From a checkpoint of a small self-supervised image encoder: layers 6.
Rows from block 3, named by matrix and row number. Rows with one number belong to one attention dimension. Each number is 50 + 15 x the weight over its row's rms, rounded and kept within 0 to 99. All counts start at 0. After the name is the row's rms in percent of the matrix's.
# v: attention value (model.blocks.3.attn.v.weight, 384x384), inputs 128-191
# proj: attention output (model.blocks.3.attn.proj.weight, 384x384, transposed), outputs 128-191
v.174 102:54 58 65 43 28 54 40 16 56 41 56 54 47 37 29 55 60 41 02 65 51 24 51 50 33 36 54 32 36 27 51 60 59 54 68 73 54 52 29 41 18 40 52 55 59 51 54 22 53 67 60 40 68 72 38 54 69 51 63 38 45 70 25 60
proj.174 103:65 53 76 28 53 65 39 66 20 70 51 65 37 45 53 64 43 57 68 53 49 06 26 52 49 48 52 75 49 33 55 49 29 37 29 47 53 83 51 50 43 49 23 56 30 40 42 60 40 43 36 56 56 45 65 47 53 30 40 61 43 55 24 58
v.175 092:60 61 59 33 56 65 47 82 32 51 55 69 50 92 38 41 60 61 76 16 49 29 65 23 31 42 50 09 64 41 58 29 53 75 53 59 61 64 66 51 48 60 53 38 49 31 38 47 67 52 61 42 37 47 58 39 41 60 36 31 53 61 07 32
proj.175 099:70 56 61 43 60 34 49 36 33 72 38 29 62 15 70 47 46 72 50 26 41 39 63 65 49 41 72 69 34 38 50 39 35 45 35 72 75 55 45 59 60 39 61 65 40 46 72 55 64 52 30 63 32 60 46 54 53 13 54 71 60 39 65 29
v.176 090:27 69 45 65 52 48 58 40 43 90 62 46 52 27 39 60 41 75 55 22 62 38 78 64 50 62 37 60 44 50 12 62 74 41 69 43 48 53 56 47 50 57 47 65 56 50 53 72 39 58 84 60 41 49 54 47 61 48 31 32 70 76 52 67
proj.176 093:52 64 50 48 42 28 45 38 61 56 41 53 40 48 44 50 51 29 53 63 42 48 54 69 41 64 34 48 43 18 37 74 53 34 47 44 38 75 65 42 54 54 60 54 44 59 32 14 64 78 37 15 61 38 20 56 36 78 66 69 09 98 63 62
v.177 096:59 67 48 62 52 53 40 65 48 45 30 26 67 48 29 57 58 37 37 21 30 47 94 42 58 60 89 20 64 56 20 41 47 51 49 66 40 25 47 36 59 72 48 38 30 65 36 54 40 45 67 42 70 50 53 34 46 65 54 83 41 52 21 56
proj.177 100:40 55 45 16 63 55 19 27 42 45 45 82 34 42 22 67 42 49 48 78 42 54 27 28 51 57 31 72 60 50 56 59 38 33 64 33 25 44 14 36 50 59 55 77 53 46 23 63 52 59 48 34 19 25 83 66 53 45 61 63 49 61 57 94
v.178 086:29 58 72 39 34 50 30 65 74 22 35 37 69 45 89 63 62 27 20 43 44 43 46 56 24 77 51 18 35 21 49 42 52 78 46 37 21 63 58 51 66 48 60 35 53 56 40 39 46 43 56 47 43 57 49 61 57 56 57 57 41 72 53 73
proj.178 094:73 54 62 42 52 53 34 40 32 32 44 62 48 47 45 29 34 68 79 71 44 36 44 52 58 50 59 58 55 46 42 41 60 65 56 27 39 50 24 47 19 64 59 56 45 40 45 50 49 18 09 42 57 69 61 71 54 51 14 19 38 27 34 67
v.179 097:51 80 49 54 24 57 44 47 33 57 73 71 49 24 22 77 81 33 43 39 53 35 62 42 40 70 40 46 32 42 46 55 26 53 45 62 76 45 52 81 72 58 73 54 68 71 32 64 53 61 40 65 25 16 53 45 57 54 34 47 65 57 23 65
proj.179 101:53 27 43 54 61 41 60 44 52 34 56 30 43 57 81 49 42 90 57 77 50 35 70 47 44 28 28 27 42 57 49 61 61 62 41 55 33 30 46 59 36 40 39 46 41 48 49 37 44 27 26 45 48 59 44 56 45 46 44 52 69 42 56 23
v.180 097:36 72 37 70 35 45 65 64 38 43 40 40 66 85 42 57 35 38 52 56 46 60 47 40 72 71 50 57 14 99 46 59 47 51 46 46 78 40 52 62 45 39 34 47 72 54 35 52 49 59 39 79 48 55 61 70 45 24 56 60 54 60 72 46
proj.180 100:28 35 42 60 48 18 42 36 76 55 59 45 68 47 32 29 43 72 41 39 57 50 56 61 38 36 39 51 75 51 32 44 69 64 41 75 33 55 48 68 48 67 89 60 66 42 58 66 50 31 60 33 45 58 33 38 53 38 39 39 42 35 50 62
v.181 094:54 57 56 48 61 28 48 21 36 57 27 50 79 73 59 38 51 81 61 67 65 53 51 36 39 49 35 64 41 71 28 45 70 67 31 49 29 30 58 32 60 52 31 70 68 64 55 32 58 34 78 45 51 52 40 52 55 49 23 67 56 65 64 35
proj.181 093:28 49 47 63 51 56 62 65 69 42 42 18 47 53 61 46 63 54 70 63 42 41 37 49 39 56 51 32 26 57 51 43 41 62 38 37 66 33 53 78 40 55 49 66 60 39 37 66 29 43 26 59 81 72 41 69 39 60 47 29 50 28 74 67
v.182 093:24 54 60 59 56 61 22 38 48 44 34 61 41 48 58 49 18 39 38 58 54 44 16 48 55 30 55 60 81 58 46 44 14 56 43 39 44 38 40 36 52 20 30 35 55 53 63 46 79 67 40 64 34 32 38 38 48 59 37 36 39 58 54 36
proj.182 091:42 41 52 37 33 57 64 61 43 43 28 43 42 60 58 38 51 45 56 59 54 48 54 45 58 59 71 61 62 25 50 63 64 39 29 77 49 50 57 58 49 64 31 39 65 45 39 57 46 44 33 80 54 21 06 70 46 80 18 52 30 34 33 68
v.183 100:54 77 51 38 32 53 42 33 25 48 51 49 33 55 34 47 33 65 28 34 49 66 61 46 68 60 40 41 50 42 36 59 66 18 69 72 41 53 50 59 49 63 35 36 73 54 76 87 44 59 25 59 62 52 60 64 61 25 60 79 60 47 39 48
proj.183 105:42 51 54 51 34 50 56 27 53 58 49 09 35 75 57 36 77 58 71 48 54 46 35 52 24 39 43 35 30 10 43 54 42 33 27 39 39 67 53 38 52 57 52 65 69 30 13 49 36 62 57 35 69 43 39 23 51 56 77 30 72 68 77 56
v.184 104:45 41 32 55 61 62 53 34 60 48 53 77 72 46 68 50 53 84 53 44 71 44 53 60 25 58 55 64 60 46 59 29 43 50 62 66 71 36 68 36 23 70 41 54 41 79 30 74 54 42 67 54 39 31 46 25 42 76 26 45 55 38 45 44
proj.184 091:41 58 81 55 66 46 81 76 63 56 70 20 42 50 51 56 29 54 54 88 46 40 54 38 55 47 56 81 49 49 58 36 72 65 52 43 34 39 42 57 53 51 20 73 60 40 59 48 50 76 60 66 44 46 30 52 61 45 43 72 53 52 67 57
v.185 093:43 46 38 59 48 34 26 89 61 65 52 31 38 25 40 49 61 29 86 77 47 40 43 36 58 77 54 57 30 60 33 54 51 53 27 41 34 40 34 42 45 47 46 55 35 26 34 47 61 42 44 71 42 51 50 29 44 71 54 48 32 44 31 68
proj.185 100:50 50 43 52 60 53 49 82 58 51 55 68 77 37 28 38 48 49 24 36 34 61 69 62 37 34 47 43 75 38 26 69 29 37 35 79 42 55 67 51 57 23 51 25 52 63 35 53 88 49 61 58 33 45 32 55 53 44 22 32 73 51 57 46
v.186 092:53 59 39 32 36 35 32 70 24 37 73 38 65 35 50 62 47 42 43 66 58 37 75 67 61 62 69 69 34 62 23 39 60 44 46 41 19 66 62 54 57 50 57 62 74 55 61 44 37 29 75 39 43 29 41 54 38 44 46 50 51 37 44 80
proj.186 093:51 43 48 40 36 30 50 45 63 53 70 27 42 54 39 35 35 52 41 48 42 19 21 45 42 38 49 20 27 63 64 39 23 62 30 54 70 57 48 75 48 52 69 55 40 42 46 61 75 77 44 57 46 66 34 59 68 57 27 61 35 46 58 36
v.187 105:38 43 51 57 34 46 64 62 37 59 72 65 42 73 49 42 53 44 62 45 60 54 66 67 55 72 33 54 42 76 28 67 67 65 54 48 47 56 32 55 60 17 44 71 39 38 42 33 40 50 62 59 66 51 36 32 60 43 46 58 52 55 47 81
proj.187 110:44 54 21 49 34 29 16 48 73 46 46 70 37 61 51 43 57 39 45 71 59 25 43 44 32 45 34 56 58 40 52 38 34 20 40 40 25 49 69 72 49 66 42 53 08 46 26 26 65 41 55 40 39 47 39 40 38 54 67 59 08 72 71 40
v.188 094:32 27 44 34 56 42 42 32 52 44 32 38 40 27 38 46 79 36 25 51 43 55 64 82 75 35 40 56 65 21 71 66 61 63 35 13 31 40 46 40 62 56 49 29 34 22 63 47 46 29 90 41 59 53 25 55 57 74 47 73 47 43 23 19
proj.188 093:67 34 68 54 61 60 64 53 59 48 77 37 29 71 42 64 56 20 44 28 50 29 34 44 44 56 45 29 34 55 43 52 39 46 60 52 46 39 46 50 58 52 40 24 30 20 36 61 64 51 61 68 33 42 58 26 57 32 99 70 48 51 70 56
v.189 105:79 58 61 50 47 25 48 59 34 41 54 54 44 57 90 62 72 76 36 49 46 90 30 35 65 56 90 57 52 78 47 52 64 26 55 30 54 48 40 57 54 44 45 55 48 57 38 53 45 77 40 79 56 56 69 38 48 55 57 30 42 64 46 42
proj.189 110:61 16 49 52 57 43 62 63 63 65 50 42 58 40 50 59 73 57 77 65 51 58 47 49 52 41 39 71 75 54 66 58 56 76 25 28 34 48 35 50 50 43 44 47 52 52 51 27 68 34 34 27 53 58 60 70 66 39 43 62 54 73 45 65
v.190 093:57 26 87 48 62 47 67 75 62 65 41 49 63 48 40 50 62 50 39 55 41 62 27 61 75 29 42 53 31 31 57 55 50 53 21 46 48 64 39 61 58 03 55 64 51 51 65 45 22 61 74 28 83 65 41 63 66 25 57 63 74 47 56 47
proj.190 095:78 50 23 63 55 61 28 42 42 63 67 61 31 54 62 44 53 24 48 34 80 49 48 53 54 41 30 56 17 83 54 31 64 62 59 45 48 41 43 31 47 76 22 48 37 70 53 72 45 37 69 23 69 65 59 24 24 69 80 34 31 64 34 62
v.191 079:24 48 46 40 54 45 56 60 37 57 30 75 57 64 46 78 48 39 49 52 70 80 37 46 58 54 37 66 24 36 61 42 30 40 32 68 39 14 79 38 74 60 24 32 59 51 44 71 33 84 44 49 32 23 25 43 81 59 51 68 60 50 52 31
proj.191 087:50 51 45 50 88 72 64 45 51 52 48 24 52 45 51 38 59 57 31 53 48 51 30 74 45 68 41 37 57 32 42 47 59 71 63 47 40 38 34 89 35 63 52 68 72 49 58 53 55 35 19 50 58 46 32 47 49 69 45 49 44 51 59 61
v.192 106:58 57 55 55 40 65 49 46 47 25 50 35 70 59 35 35 33 69 26 29 47 38 52 56 46 73 56 65 62 74 57 53 72 66 55 18 46 41 51 78 61 38 53 39 57 43 52 52 60 36 74 41 60 44 49 56 67 48 40 68 58 23 46 33
proj.192 099:36 30 44 23 57 31 54 29 75 44 43 69 36 55 21 71 46 39 71 62 61 55 44 70 81 44 67 52 48 35 63 60 22 36 46 61 38 42 50 41 31 40 75 72 17 58 60 39 31 51 66 33 41 57 68 61 44 15 49 22 45 39 64 59
v.193 101:49 32 36 48 54 31 42 40 82 30 54 72 56 67 52 53 56 41 40 29 47 52 67 51 48 57 51 48 37 29 61 55 54 51 65 26 49 72 64 63 74 59 53 15 40 57 42 40 48 55 59 54 59 44 70 79 41 53 54 60 67 40 41 58
proj.193 106:51 47 45 38 65 31 45 43 81 49 63 46 51 28 45 38 32 46 42 34 47 26 64 69 11 59 42 53 69 62 40 55 54 71 53 55 61 40 70 41 30 31 61 40 63 37 24 43 25 42 42 41 39 62 44 41 36 33 30 64 40 42 52 57
v.194 113:39 47 70 44 78 40 58 11 76 50 44 67 51 43 41 48 35 59 66 49 57 49 33 44 84 38 53 37 47 35 46 67 28 35 42 54 74 61 54 49 52 66 84 32 53 62 64 62 46 47 37 16 38 43 43 64 33 46 61 32 33 72 50 58
proj.194 110:37 71 74 54 28 71 23 36 25 67 42 45 34 76 60 72 63 57 39 36 57 47 46 68 26 43 35 48 65 61 38 44 61 43 50 19 38 31 48 47 59 46 23 44 85 28 47 38 59 57 49 57 51 29 40 38 28 66 53 51 78 83 56 49
v.195 094:54 38 53 56 54 34 40 50 26 43 63 53 46 37 44 40 54 26 53 43 27 87 73 49 57 37 58 57 25 46 27 19 58 25 59 65 31 32 77 61 61 56 62 40 38 32 47 39 34 69 72 45 17 37 39 60 68 44 24 37 23 70 34 45
proj.195 098:68 64 38 55 63 45 54 53 78 43 44 61 61 50 52 18 52 86 40 61 59 78 74 66 40 79 37 56 51 60 54 82 58 76 58 40 37 42 33 69 42 58 31 61 47 47 39 70 62 59 24 81 67 64 72 61 45 46 47 62 43 64 52 48
v.196 089:57 61 60 50 42 32 35 55 61 51 26 86 53 48 64 33 53 52 71 70 41 70 72 66 41 56 53 31 78 44 53 48 59 54 79 44 24 44 67 54 70 29 71 50 30 39 26 58 75 41 31 44 27 36 38 71 33 53 35 55 60 27 73 45
proj.196 086:58 59 40 31 54 54 57 32 71 60 53 28 55 52 45 29 57 92 42 42 81 34 57 42 37 49 63 29 32 62 66 67 26 42 12 28 44 69 48 74 56 61 61 62 66 44 32 34 43 47 52 55 84 43 14 42 67 32 62 34 45 49 59 47
v.197 103:47 39 65 86 37 32 60 64 59 25 33 87 47 68 43 55 62 49 60 41 33 78 70 26 48 58 48 29 68 72 44 50 72 48 65 28 31 30 41 74 65 32 49 21 22 36 58 39 48 60 46 57 55 31 37 41 96 28 11 73 60 23 42 45
proj.197 102:62 57 49 46 65 60 61 48 55 66 64 46 63 44 40 32 55 68 78 61 47 46 45 84 70 47 77 53 45 57 53 67 34 66 57 77 44 24 45 50 65 71 75 58 41 50 53 42 14 56 42 74 49 74 76 84 41 50 51 32 25 20 51 43
v.198 109:70 24 53 31 44 59 59 63 61 36 28 41 37 36 71 75 44 21 42 66 46 52 32 87 53 69 54 43 72 39 64 55 58 63 67 45 34 77 60 63 59 37 59 56 59 42 37 40 51 35 67 41 60 82 35 30 51 35 36 86 47 24 40 28
proj.198 092:68 76 48 60 37 45 63 52 43 60 66 43 62 47 48 35 38 41 56 30 39 58 43 45 64 44 39 75 32 70 59 16 53 22 53 73 65 61 41 52 54 71 57 30 36 48 45 77 69 51 55 47 48 34 54 37 68 69 74 56 54 44 34 50