config.yaml
train_examples: 203450
crop_scale_min: 0.3
bias: "all"
patch_size: [4, 4]
Rows from block 3, named by matrix and row number. Rows with one number belong to one attention dimension. Each number is 200 + 30 x the weight over its row's rms, rounded and kept within 0 to 999. All counts start at 0. After the name is the row's rms in percent of the matrix's.
# q: attention query (model.blocks.3.attn.q.weight, 384x384), inputs 192-255
# k: attention key (model.blocks.3.attn.k.weight, 384x384), inputs 192-255
q.72,103,195,185,211,214,228,256,182,160,210,242,174,206,271,208,210,171,235,166,227,235,252,210,208,177,188,147,226,202,182,171,215,196,206,237,212,207,156,230,241,190,237,189,186,197,255,225,194,210,168,239,180,194,132,191,241,215,194,272,214,190,215,198,229,210
q.73,110,230,248,167,248,197,200,229,269,226,197,186,142,180,216,150,184,145,173,200,172,177,240,236,230,233,264,206,232,207,169,254,197,166,225,190,153,214,188,178,234,182,232,181,214,181,145,207,231,238,152,216,162,197,181,183,170,159,176,199,228,218,219,201,235
q.74,097,212,184,225,222,190,159,176,221,184,192,178,133,149,208,199,199,159,236,164,225,186,216,195,183,213,276,232,189,221,209,202,176,228,176,134,205,175,169,223,162,219,186,199,234,203,233,235,257,164,189,182,179,233,187,133,257,210,186,201,166,210,194,220,210
q.75,103,186,243,163,201,175,215,269,213,208,230,172,177,216,251,182,234,191,183,188,207,196,183,167,210,226,185,228,235,191,196,191,174,214,199,174,145,278,184,232,173,204,209,235,240,215,224,165,155,195,192,186,201,192,199,190,149,171,214,195,229,197,194,152,224
q.76,103,187,255,197,161,139,174,269,190,200,149,185,216,169,184,169,204,192,210,231,183,248,211,185,187,210,252,162,296,227,200,209,143,195,213,156,204,170,204,185,210,154,185,217,161,207,188,195,202,248,156,168,209,224,170,128,247,149,191,206,225,237,207,230,188
q.77,101,218,175,207,190,233,208,191,224,210,181,175,215,171,201,209,260,181,291,178,199,185,241,213,227,196,182,156,184,190,171,215,253,219,200,235,181,218,260,200,163,168,196,220,214,218,139,195,172,171,218,186,136,229,145,197,166,162,162,181,167,214,185,195,166
q.78,100,201,197,206,147,182,214,217,179,178,147,184,217,170,205,198,165,195,202,204,222,212,153,220,251,205,218,195,218,182,229,178,215,205,212,177,225,186,173,147,202,218,208,143,183,209,160,197,201,209,218,211,213,207,220,198,234,195,176,198,197,223,160,141,181
q.79,101,203,184,198,205,184,205,202,227,200,217,177,243,214,268,200,198,193,184,167,180,196,160,206,167,189,180,194,239,179,165,173,161,187,231,185,233,176,190,189,116,191,232,240,174,243,226,160,275,160,222,229,149,188,204,197,182,158,195,196,191,188,206,222,184
q.80,107,161,227,173,224,139,169,207,203,188,165,185,267,150,260,223,214,216,215,242,233,182,197,182,111,179,240,225,216,230,256,221,201,242,107,195,249,227,216,206,195,169,199,195,193,212,171,203,166,206,186,141,221,191,213,211,244,189,208,190,183,181,155,207,145
q.81,096,234,193,206,186,199,230,170,239,196,208,183,204,158,142,232,187,238,163,200,193,205,184,178,224,208,136,173,193,233,200,226,221,210,246,226,223,179,180,219,170,188,209,253,185,187,178,250,146,268,211,227,199,198,255,196,179,212,183,197,214,200,158,219,216
q.82,111,222,215,161,264,215,172,196,180,225,193,189,209,203,205,195,125,130,199,205,187,190,220,237,212,208,263,186,199,189,167,177,204,308,221,199,154,196,154,215,189,217,195,189,171,273,197,217,209,216,126,233,171,211,120,193,191,168,240,238,184,225,200,184,201
q.83,099,205,215,128,174,204,205,212,184,219,196,220,193,122,149,221,223,157,229,231,250,147,146,180,231,231,178,193,187,257,207,156,188,184,252,157,218,186,184,194,225,232,200,217,179,232,154,184,170,254,158,190,248,237,169,199,242,217,198,199,155,174,185,243,243
q.84,105,148,210,218,191,188,204,218,207,187,145,194,207,223,136,185,186,238,194,241,193,243,175,187,188,215,222,238,202,192,208,206,153,215,207,222,215,183,222,178,174,171,188,224,114,238,167,214,209,184,188,140,178,177,191,135,207,158,177,178,201,205,189,216,258
q.85,092,146,199,140,164,217,192,160,235,208,157,206,180,171,244,220,180,160,220,191,209,211,185,196,242,244,240,216,109,223,189,224,223,210,189,223,205,219,159,183,191,243,208,173,204,175,193,253,195,228,207,183,204,201,172,205,114,213,225,132,184,186,274,175,156
q.86,102,232,195,180,184,253,256,156,161,193,237,174,154,156,224,219,249,205,247,216,178,174,239,211,226,162,183,203,184,200,168,187,227,254,172,185,212,240,192,223,192,146,181,216,215,184,159,213,220,240,242,182,182,203,237,243,188,184,157,225,177,210,189,152,167
q.87,107,176,170,165,165,238,180,174,146,154,215,169,216,219,229,203,234,186,171,209,186,217,263,229,227,168,190,205,189,225,162,188,218,167,182,217,199,188,237,196,169,202,208,221,187,144,234,243,206,191,194,182,188,151,142,222,224,177,163,162,196,234,211,190,228
q.88,105,186,232,176,177,181,213,232,257,182,186,209,212,164,173,166,192,172,230,147,217,192,196,141,264,215,232,218,240,153,199,185,229,167,252,225,208,207,184,157,231,183,168,202,188,215,156,253,201,238,187,224,241,248,213,181,163,179,166,215,235,154,146,231,186
q.89,100,196,218,218,229,192,221,153,230,208,235,232,191,228,125,121,262,184,221,230,226,185,161,189,238,233,220,196,158,184,142,189,117,191,195,201,185,200,169,123,261,190,149,207,197,185,199,226,206,239,182,173,199,172,173,201,242,216,202,232,151,186,210,206,239
q.90,102,165,239,227,285,199,227,215,244,185,195,190,193,197,182,204,232,185,176,127,219,203,219,207,186,232,200,191,264,227,116,221,198,182,309,195,191,200,194,214,221,186,225,210,205,182,191,218,212,227,233,164,167,219,214,142,190,182,184,222,229,219,238,156,212
q.91,107,194,255,171,169,193,224,237,194,243,194,201,194,183,191,170,131,211,164,274,210,188,155,217,179,223,171,207,167,255,215,188,224,199,161,195,210,210,227,244,184,216,186,223,208,208,161,205,180,155,242,237,215,177,195,220,144,266,254,220,260,211,173,216,200
q.92,097,184,201,202,190,208,224,158,229,217,194,221,207,207,221,195,232,200,235,194,190,222,220,178,242,224,219,253,195,186,172,155,188,151,135,185,255,183,182,143,179,173,188,194,257,178,166,203,206,184,183,163,219,209,195,176,199,204,142,169,218,187,224,146,263
q.93,103,181,225,186,207,179,222,212,268,190,202,132,219,229,217,204,184,260,209,196,161,176,192,253,228,191,153,277,199,207,155,165,226,198,175,194,214,213,158,246,181,186,216,219,219,209,166,182,187,212,235,165,168,159,193,181,186,213,231,201,215,203,155,141,166
q.94,115,153,232,167,152,162,111,220,225,170,141,173,224,171,279,201,161,194,175,184,232,201,216,189,177,206,227,187,224,176,267,208,148,216,158,185,215,151,229,162,172,201,220,199,251,238,238,175,154,164,185,235,234,264,271,203,176,133,224,182,267,183,200,218,217
q.95,098,214,182,141,182,224,222,249,249,219,212,250,251,150,262,190,186,156,238,195,162,186,208,169,217,224,270,205,231,150,196,146,152,223,169,190,200,228,198,207,220,205,226,224,203,262,226,181,197,161,148,243,155,246,171,159,199,177,213,148,191,196,255,171,210
q.96,091,135,196,138,153,228,220,214,215,242,191,150,189,185,221,122,201,185,208,181,210,233,200,202,234,228,174,251,231,174,159,244,204,210,203,222,135,188,166,159,195,201,159,147,228,216,202,219,239,197,182,150,233,211,211,240,209,208,202,238,181,169,180,192,230
k.72,099,201,186,206,238,186,167,194,226,149,243,200,221,193,175,176,182,231,214,215,217,181,209,167,183,230,182,186,170,222,246,184,142,240,256,228,225,196,222,149,244,181,222,206,189,156,192,196,284,188,189,187,241,199,231,216,220,252,210,217,255,191,133,155,187
k.73,109,226,238,139,204,157,213,211,210,236,251,256,203,210,216,207,169,240,193,223,232,214,221,234,132,237,170,244,267,207,179,199,169,146,188,190,192,235,199,216,177,166,163,191,181,147,191,177,176,165,202,216,162,180,203,189,220,164,250,192,232,237,203,235,129
k.74,100,211,191,185,161,226,200,166,171,229,208,147,205,279,192,193,197,243,205,211,215,265,248,185,198,244,259,164,198,226,250,187,185,186,230,203,225,233,183,172,193,133,278,261,159,178,179,127,213,281,132,174,151,230,180,240,225,188,183,235,224,233,208,187,230
k.75,100,211,213,140,206,222,159,173,173,119,197,228,183,244,241,178,185,159,196,189,223,166,142,194,154,201,215,175,238,186,168,194,196,217,241,223,182,247,195,166,208,248,227,187,162,174,149,212,219,195,254,201,196,190,160,183,185,168,191,210,184,173,217,215,234
k.76,107,186,242,204,206,174,153,177,197,188,201,206,206,159,205,196,225,154,233,147,177,195,183,191,224,205,229,242,214,190,176,196,228,222,194,189,217,192,214,175,179,174,196,199,196,149,156,201,164,203,230,182,159,153,194,197,209,258,175,260,248,189,207,160,215
k.77,100,198,147,122,187,201,188,185,217,142,161,172,217,253,174,192,218,207,203,189,174,276,176,194,252,215,192,285,254,170,166,235,241,215,184,199,167,217,197,194,238,235,189,181,162,232,197,184,180,191,149,184,178,258,210,173,243,168,181,172,210,239,217,260,183
k.78,098,229,200,165,165,182,203,176,253,218,180,212,209,182,187,207,185,192,149,190,236,201,237,162,199,184,145,193,190,179,203,221,227,237,204,218,170,208,220,220,206,186,184,202,179,194,268,205,217,228,191,224,238,204,187,196,204,194,206,218,182,210,216,159,212
k.79,096,211,172,194,226,225,172,197,175,182,161,197,204,225,220,181,169,219,188,220,193,219,247,219,200,232,193,231,201,193,184,203,180,153,203,193,234,213,179,146,276,170,186,214,205,216,236,193,179,230,178,221,248,178,223,179,186,204,180,233,222,174,170,193,181
k.80,109,178,217,195,192,182,220,196,219,204,222,211,183,179,235,175,181,206,160,155,202,231,162,212,151,212,233,198,180,187,235,248,225,189,214,218,215,199,172,229,194,180,229,241,161,173,170,211,187,239,212,183,189,174,169,197,230,245,196,105,189,185,166,254,209
k.81,098,160,145,214,232,184,155,234,155,202,198,247,188,216,173,192,201,225,157,230,197,167,167,227,228,185,216,221,203,234,232,170,218,254,208,228,232,189,200,248,193,181,192,156,195,182,194,221,201,191,187,143,216,237,181,162,245,209,196,161,158,228,194,206,194
k.82,101,194,229,205,254,165,189,220,180,192,211,199,166,198,176,159,213,212,197,216,156,180,175,255,197,194,183,153,129,164,155,270,184,178,236,181,169,246,233,184,245,195,202,208,171,197,210,180,240,154,203,163,223,188,208,157,179,208,161,148,188,245,250,197,160
k.83,104,203,189,169,202,186,225,156,187,236,206,241,165,141,205,202,132,154,199,184,202,176,178,191,204,177,206,149,222,200,204,239,213,212,219,166,164,234,203,196,192,259,267,198,174,217,203,235,207,210,218,208,186,214,159,169,235,220,197,162,180,155,162,186,238
k.84,098,254,182,225,209,185,175,172,178,237,157,181,171,175,185,182,231,152,238,212,222,214,204,246,218,205,251,181,194,240,163,154,185,164,152,154,237,200,216,243,247,201,198,187,271,171,177,268,176,218,187,200,211,180,178,146,222,222,183,144,204,209,163,216,184
k.85,098,245,233,220,232,194,277,123,214,163,234,180,132,244,175,91,170,178,202,220,148,221,185,198,207,218,207,182,185,184,163,201,184,148,150,230,164,206,168,232,239,215,166,202,231,236,237,152,153,186,194,175,169,236,213,234,137,202,149,183,199,241,234,203,161
k.86,104,194,215,227,258,253,217,171,207,200,267,210,198,248,191,206,203,180,247,182,159,211,167,208,263,181,205,211,218,180,161,225,248,216,243,209,193,207,196,183,234,199,184,176,210,190,196,173,203,208,244,178,200,213,236,258,194,231,173,213,203,170,274,206,202
k.87,106,145,159,147,266,146,180,225,196,233,226,237,229,186,220,238,209,192,193,190,196,181,211,164,236,168,178,233,181,185,245,198,220,209,206,189,217,242,214,207,227,158,180,223,262,214,209,217,216,197,171,152,212,247,172,191,236,158,159,239,199,215,242,193,260
k.88,100,223,179,191,216,226,193,171,189,210,202,202,176,164,182,187,211,195,209,186,211,222,210,238,217,202,173,201,193,196,205,225,204,169,182,192,206,269,230,197,192,174,198,202,171,239,200,205,168,151,220,158,154,161,202,169,177,273,171,229,171,164,275,197,228
k.89,098,219,201,193,197,180,228,236,217,229,231,156,245,186,227,213,192,177,171,160,142,192,207,235,163,134,214,161,233,230,214,182,177,177,174,218,216,180,232,210,149,221,182,196,213,182,163,161,234,187,242,230,149,162,215,216,222,182,224,193,174,111,181,184,196
k.90,096,196,194,171,146,244,220,131,186,199,205,236,210,238,194,193,160,259,164,207,162,199,212,171,161,200,222,220,189,192,147,248,201,186,254,219,169,229,195,199,183,168,212,229,196,154,213,190,207,221,192,163,176,265,102,196,212,216,173,202,172,249,189,190,245
k.91,103,204,226,231,159,138,205,187,198,191,200,203,264,219,154,158,182,191,183,158,197,221,170,234,222,201,191,196,272,94,176,224,239,218,169,236,165,214,171,193,166,207,206,219,215,168,254,192,205,173,180,190,176,190,171,224,219,240,205,221,264,170,202,199,193
k.92,099,151,252,220,174,233,212,195,171,183,173,175,238,190,191,239,184,146,224,193,186,208,198,145,226,214,227,153,234,214,231,210,212,162,158,219,153,165,230,191,164,218,240,191,203,233,196,209,171,189,137,214,161,236,162,214,188,195,185,202,226,178,240,215,176
k.93,100,253,254,211,190,239,190,177,132,217,184,179,199,252,215,208,215,191,194,202,173,201,211,183,191,188,247,224,189,240,187,191,257,211,166,199,184,221,160,172,195,206,196,220,206,125,216,212,199,207,206,209,213,185,187,137,208,219,184,168,200,224,159,220,208
k.94,099,208,201,233,173,198,226,163,191,221,268,183,183,178,147,187,231,174,206,165,213,164,222,206,158,200,212,242,154,210,170,238,185,201,168,176,153,249,171,128,212,169,177,187,169,177,165,161,198,197,165,261,187,202,181,200,204,204,209,222,234,227,170,199,237
k.95,097,207,159,204,190,187,192,202,240,206,236,223,178,222,220,159,186,209,168,170,216,174,163,197,225,197,250,182,178,208,198,265,148,186,121,230,192,200,197,186,193,231,219,202,150,144,199,152,203,234,242,215,168,207,185,185,203,229,173,227,256,168,215,218,220
k.96,099,254,212,190,168,216,202,201,233,223,199,214,269,213,204,194,252,200,191,183,187,231,195,224,232,202,200,205,170,174,181,196,166,135,195,198,240,233,199,206,183,186,244,197,288,258,219,138,193,236,171,248,185,224,218,177,209,180,151,203,242,217,176,149,243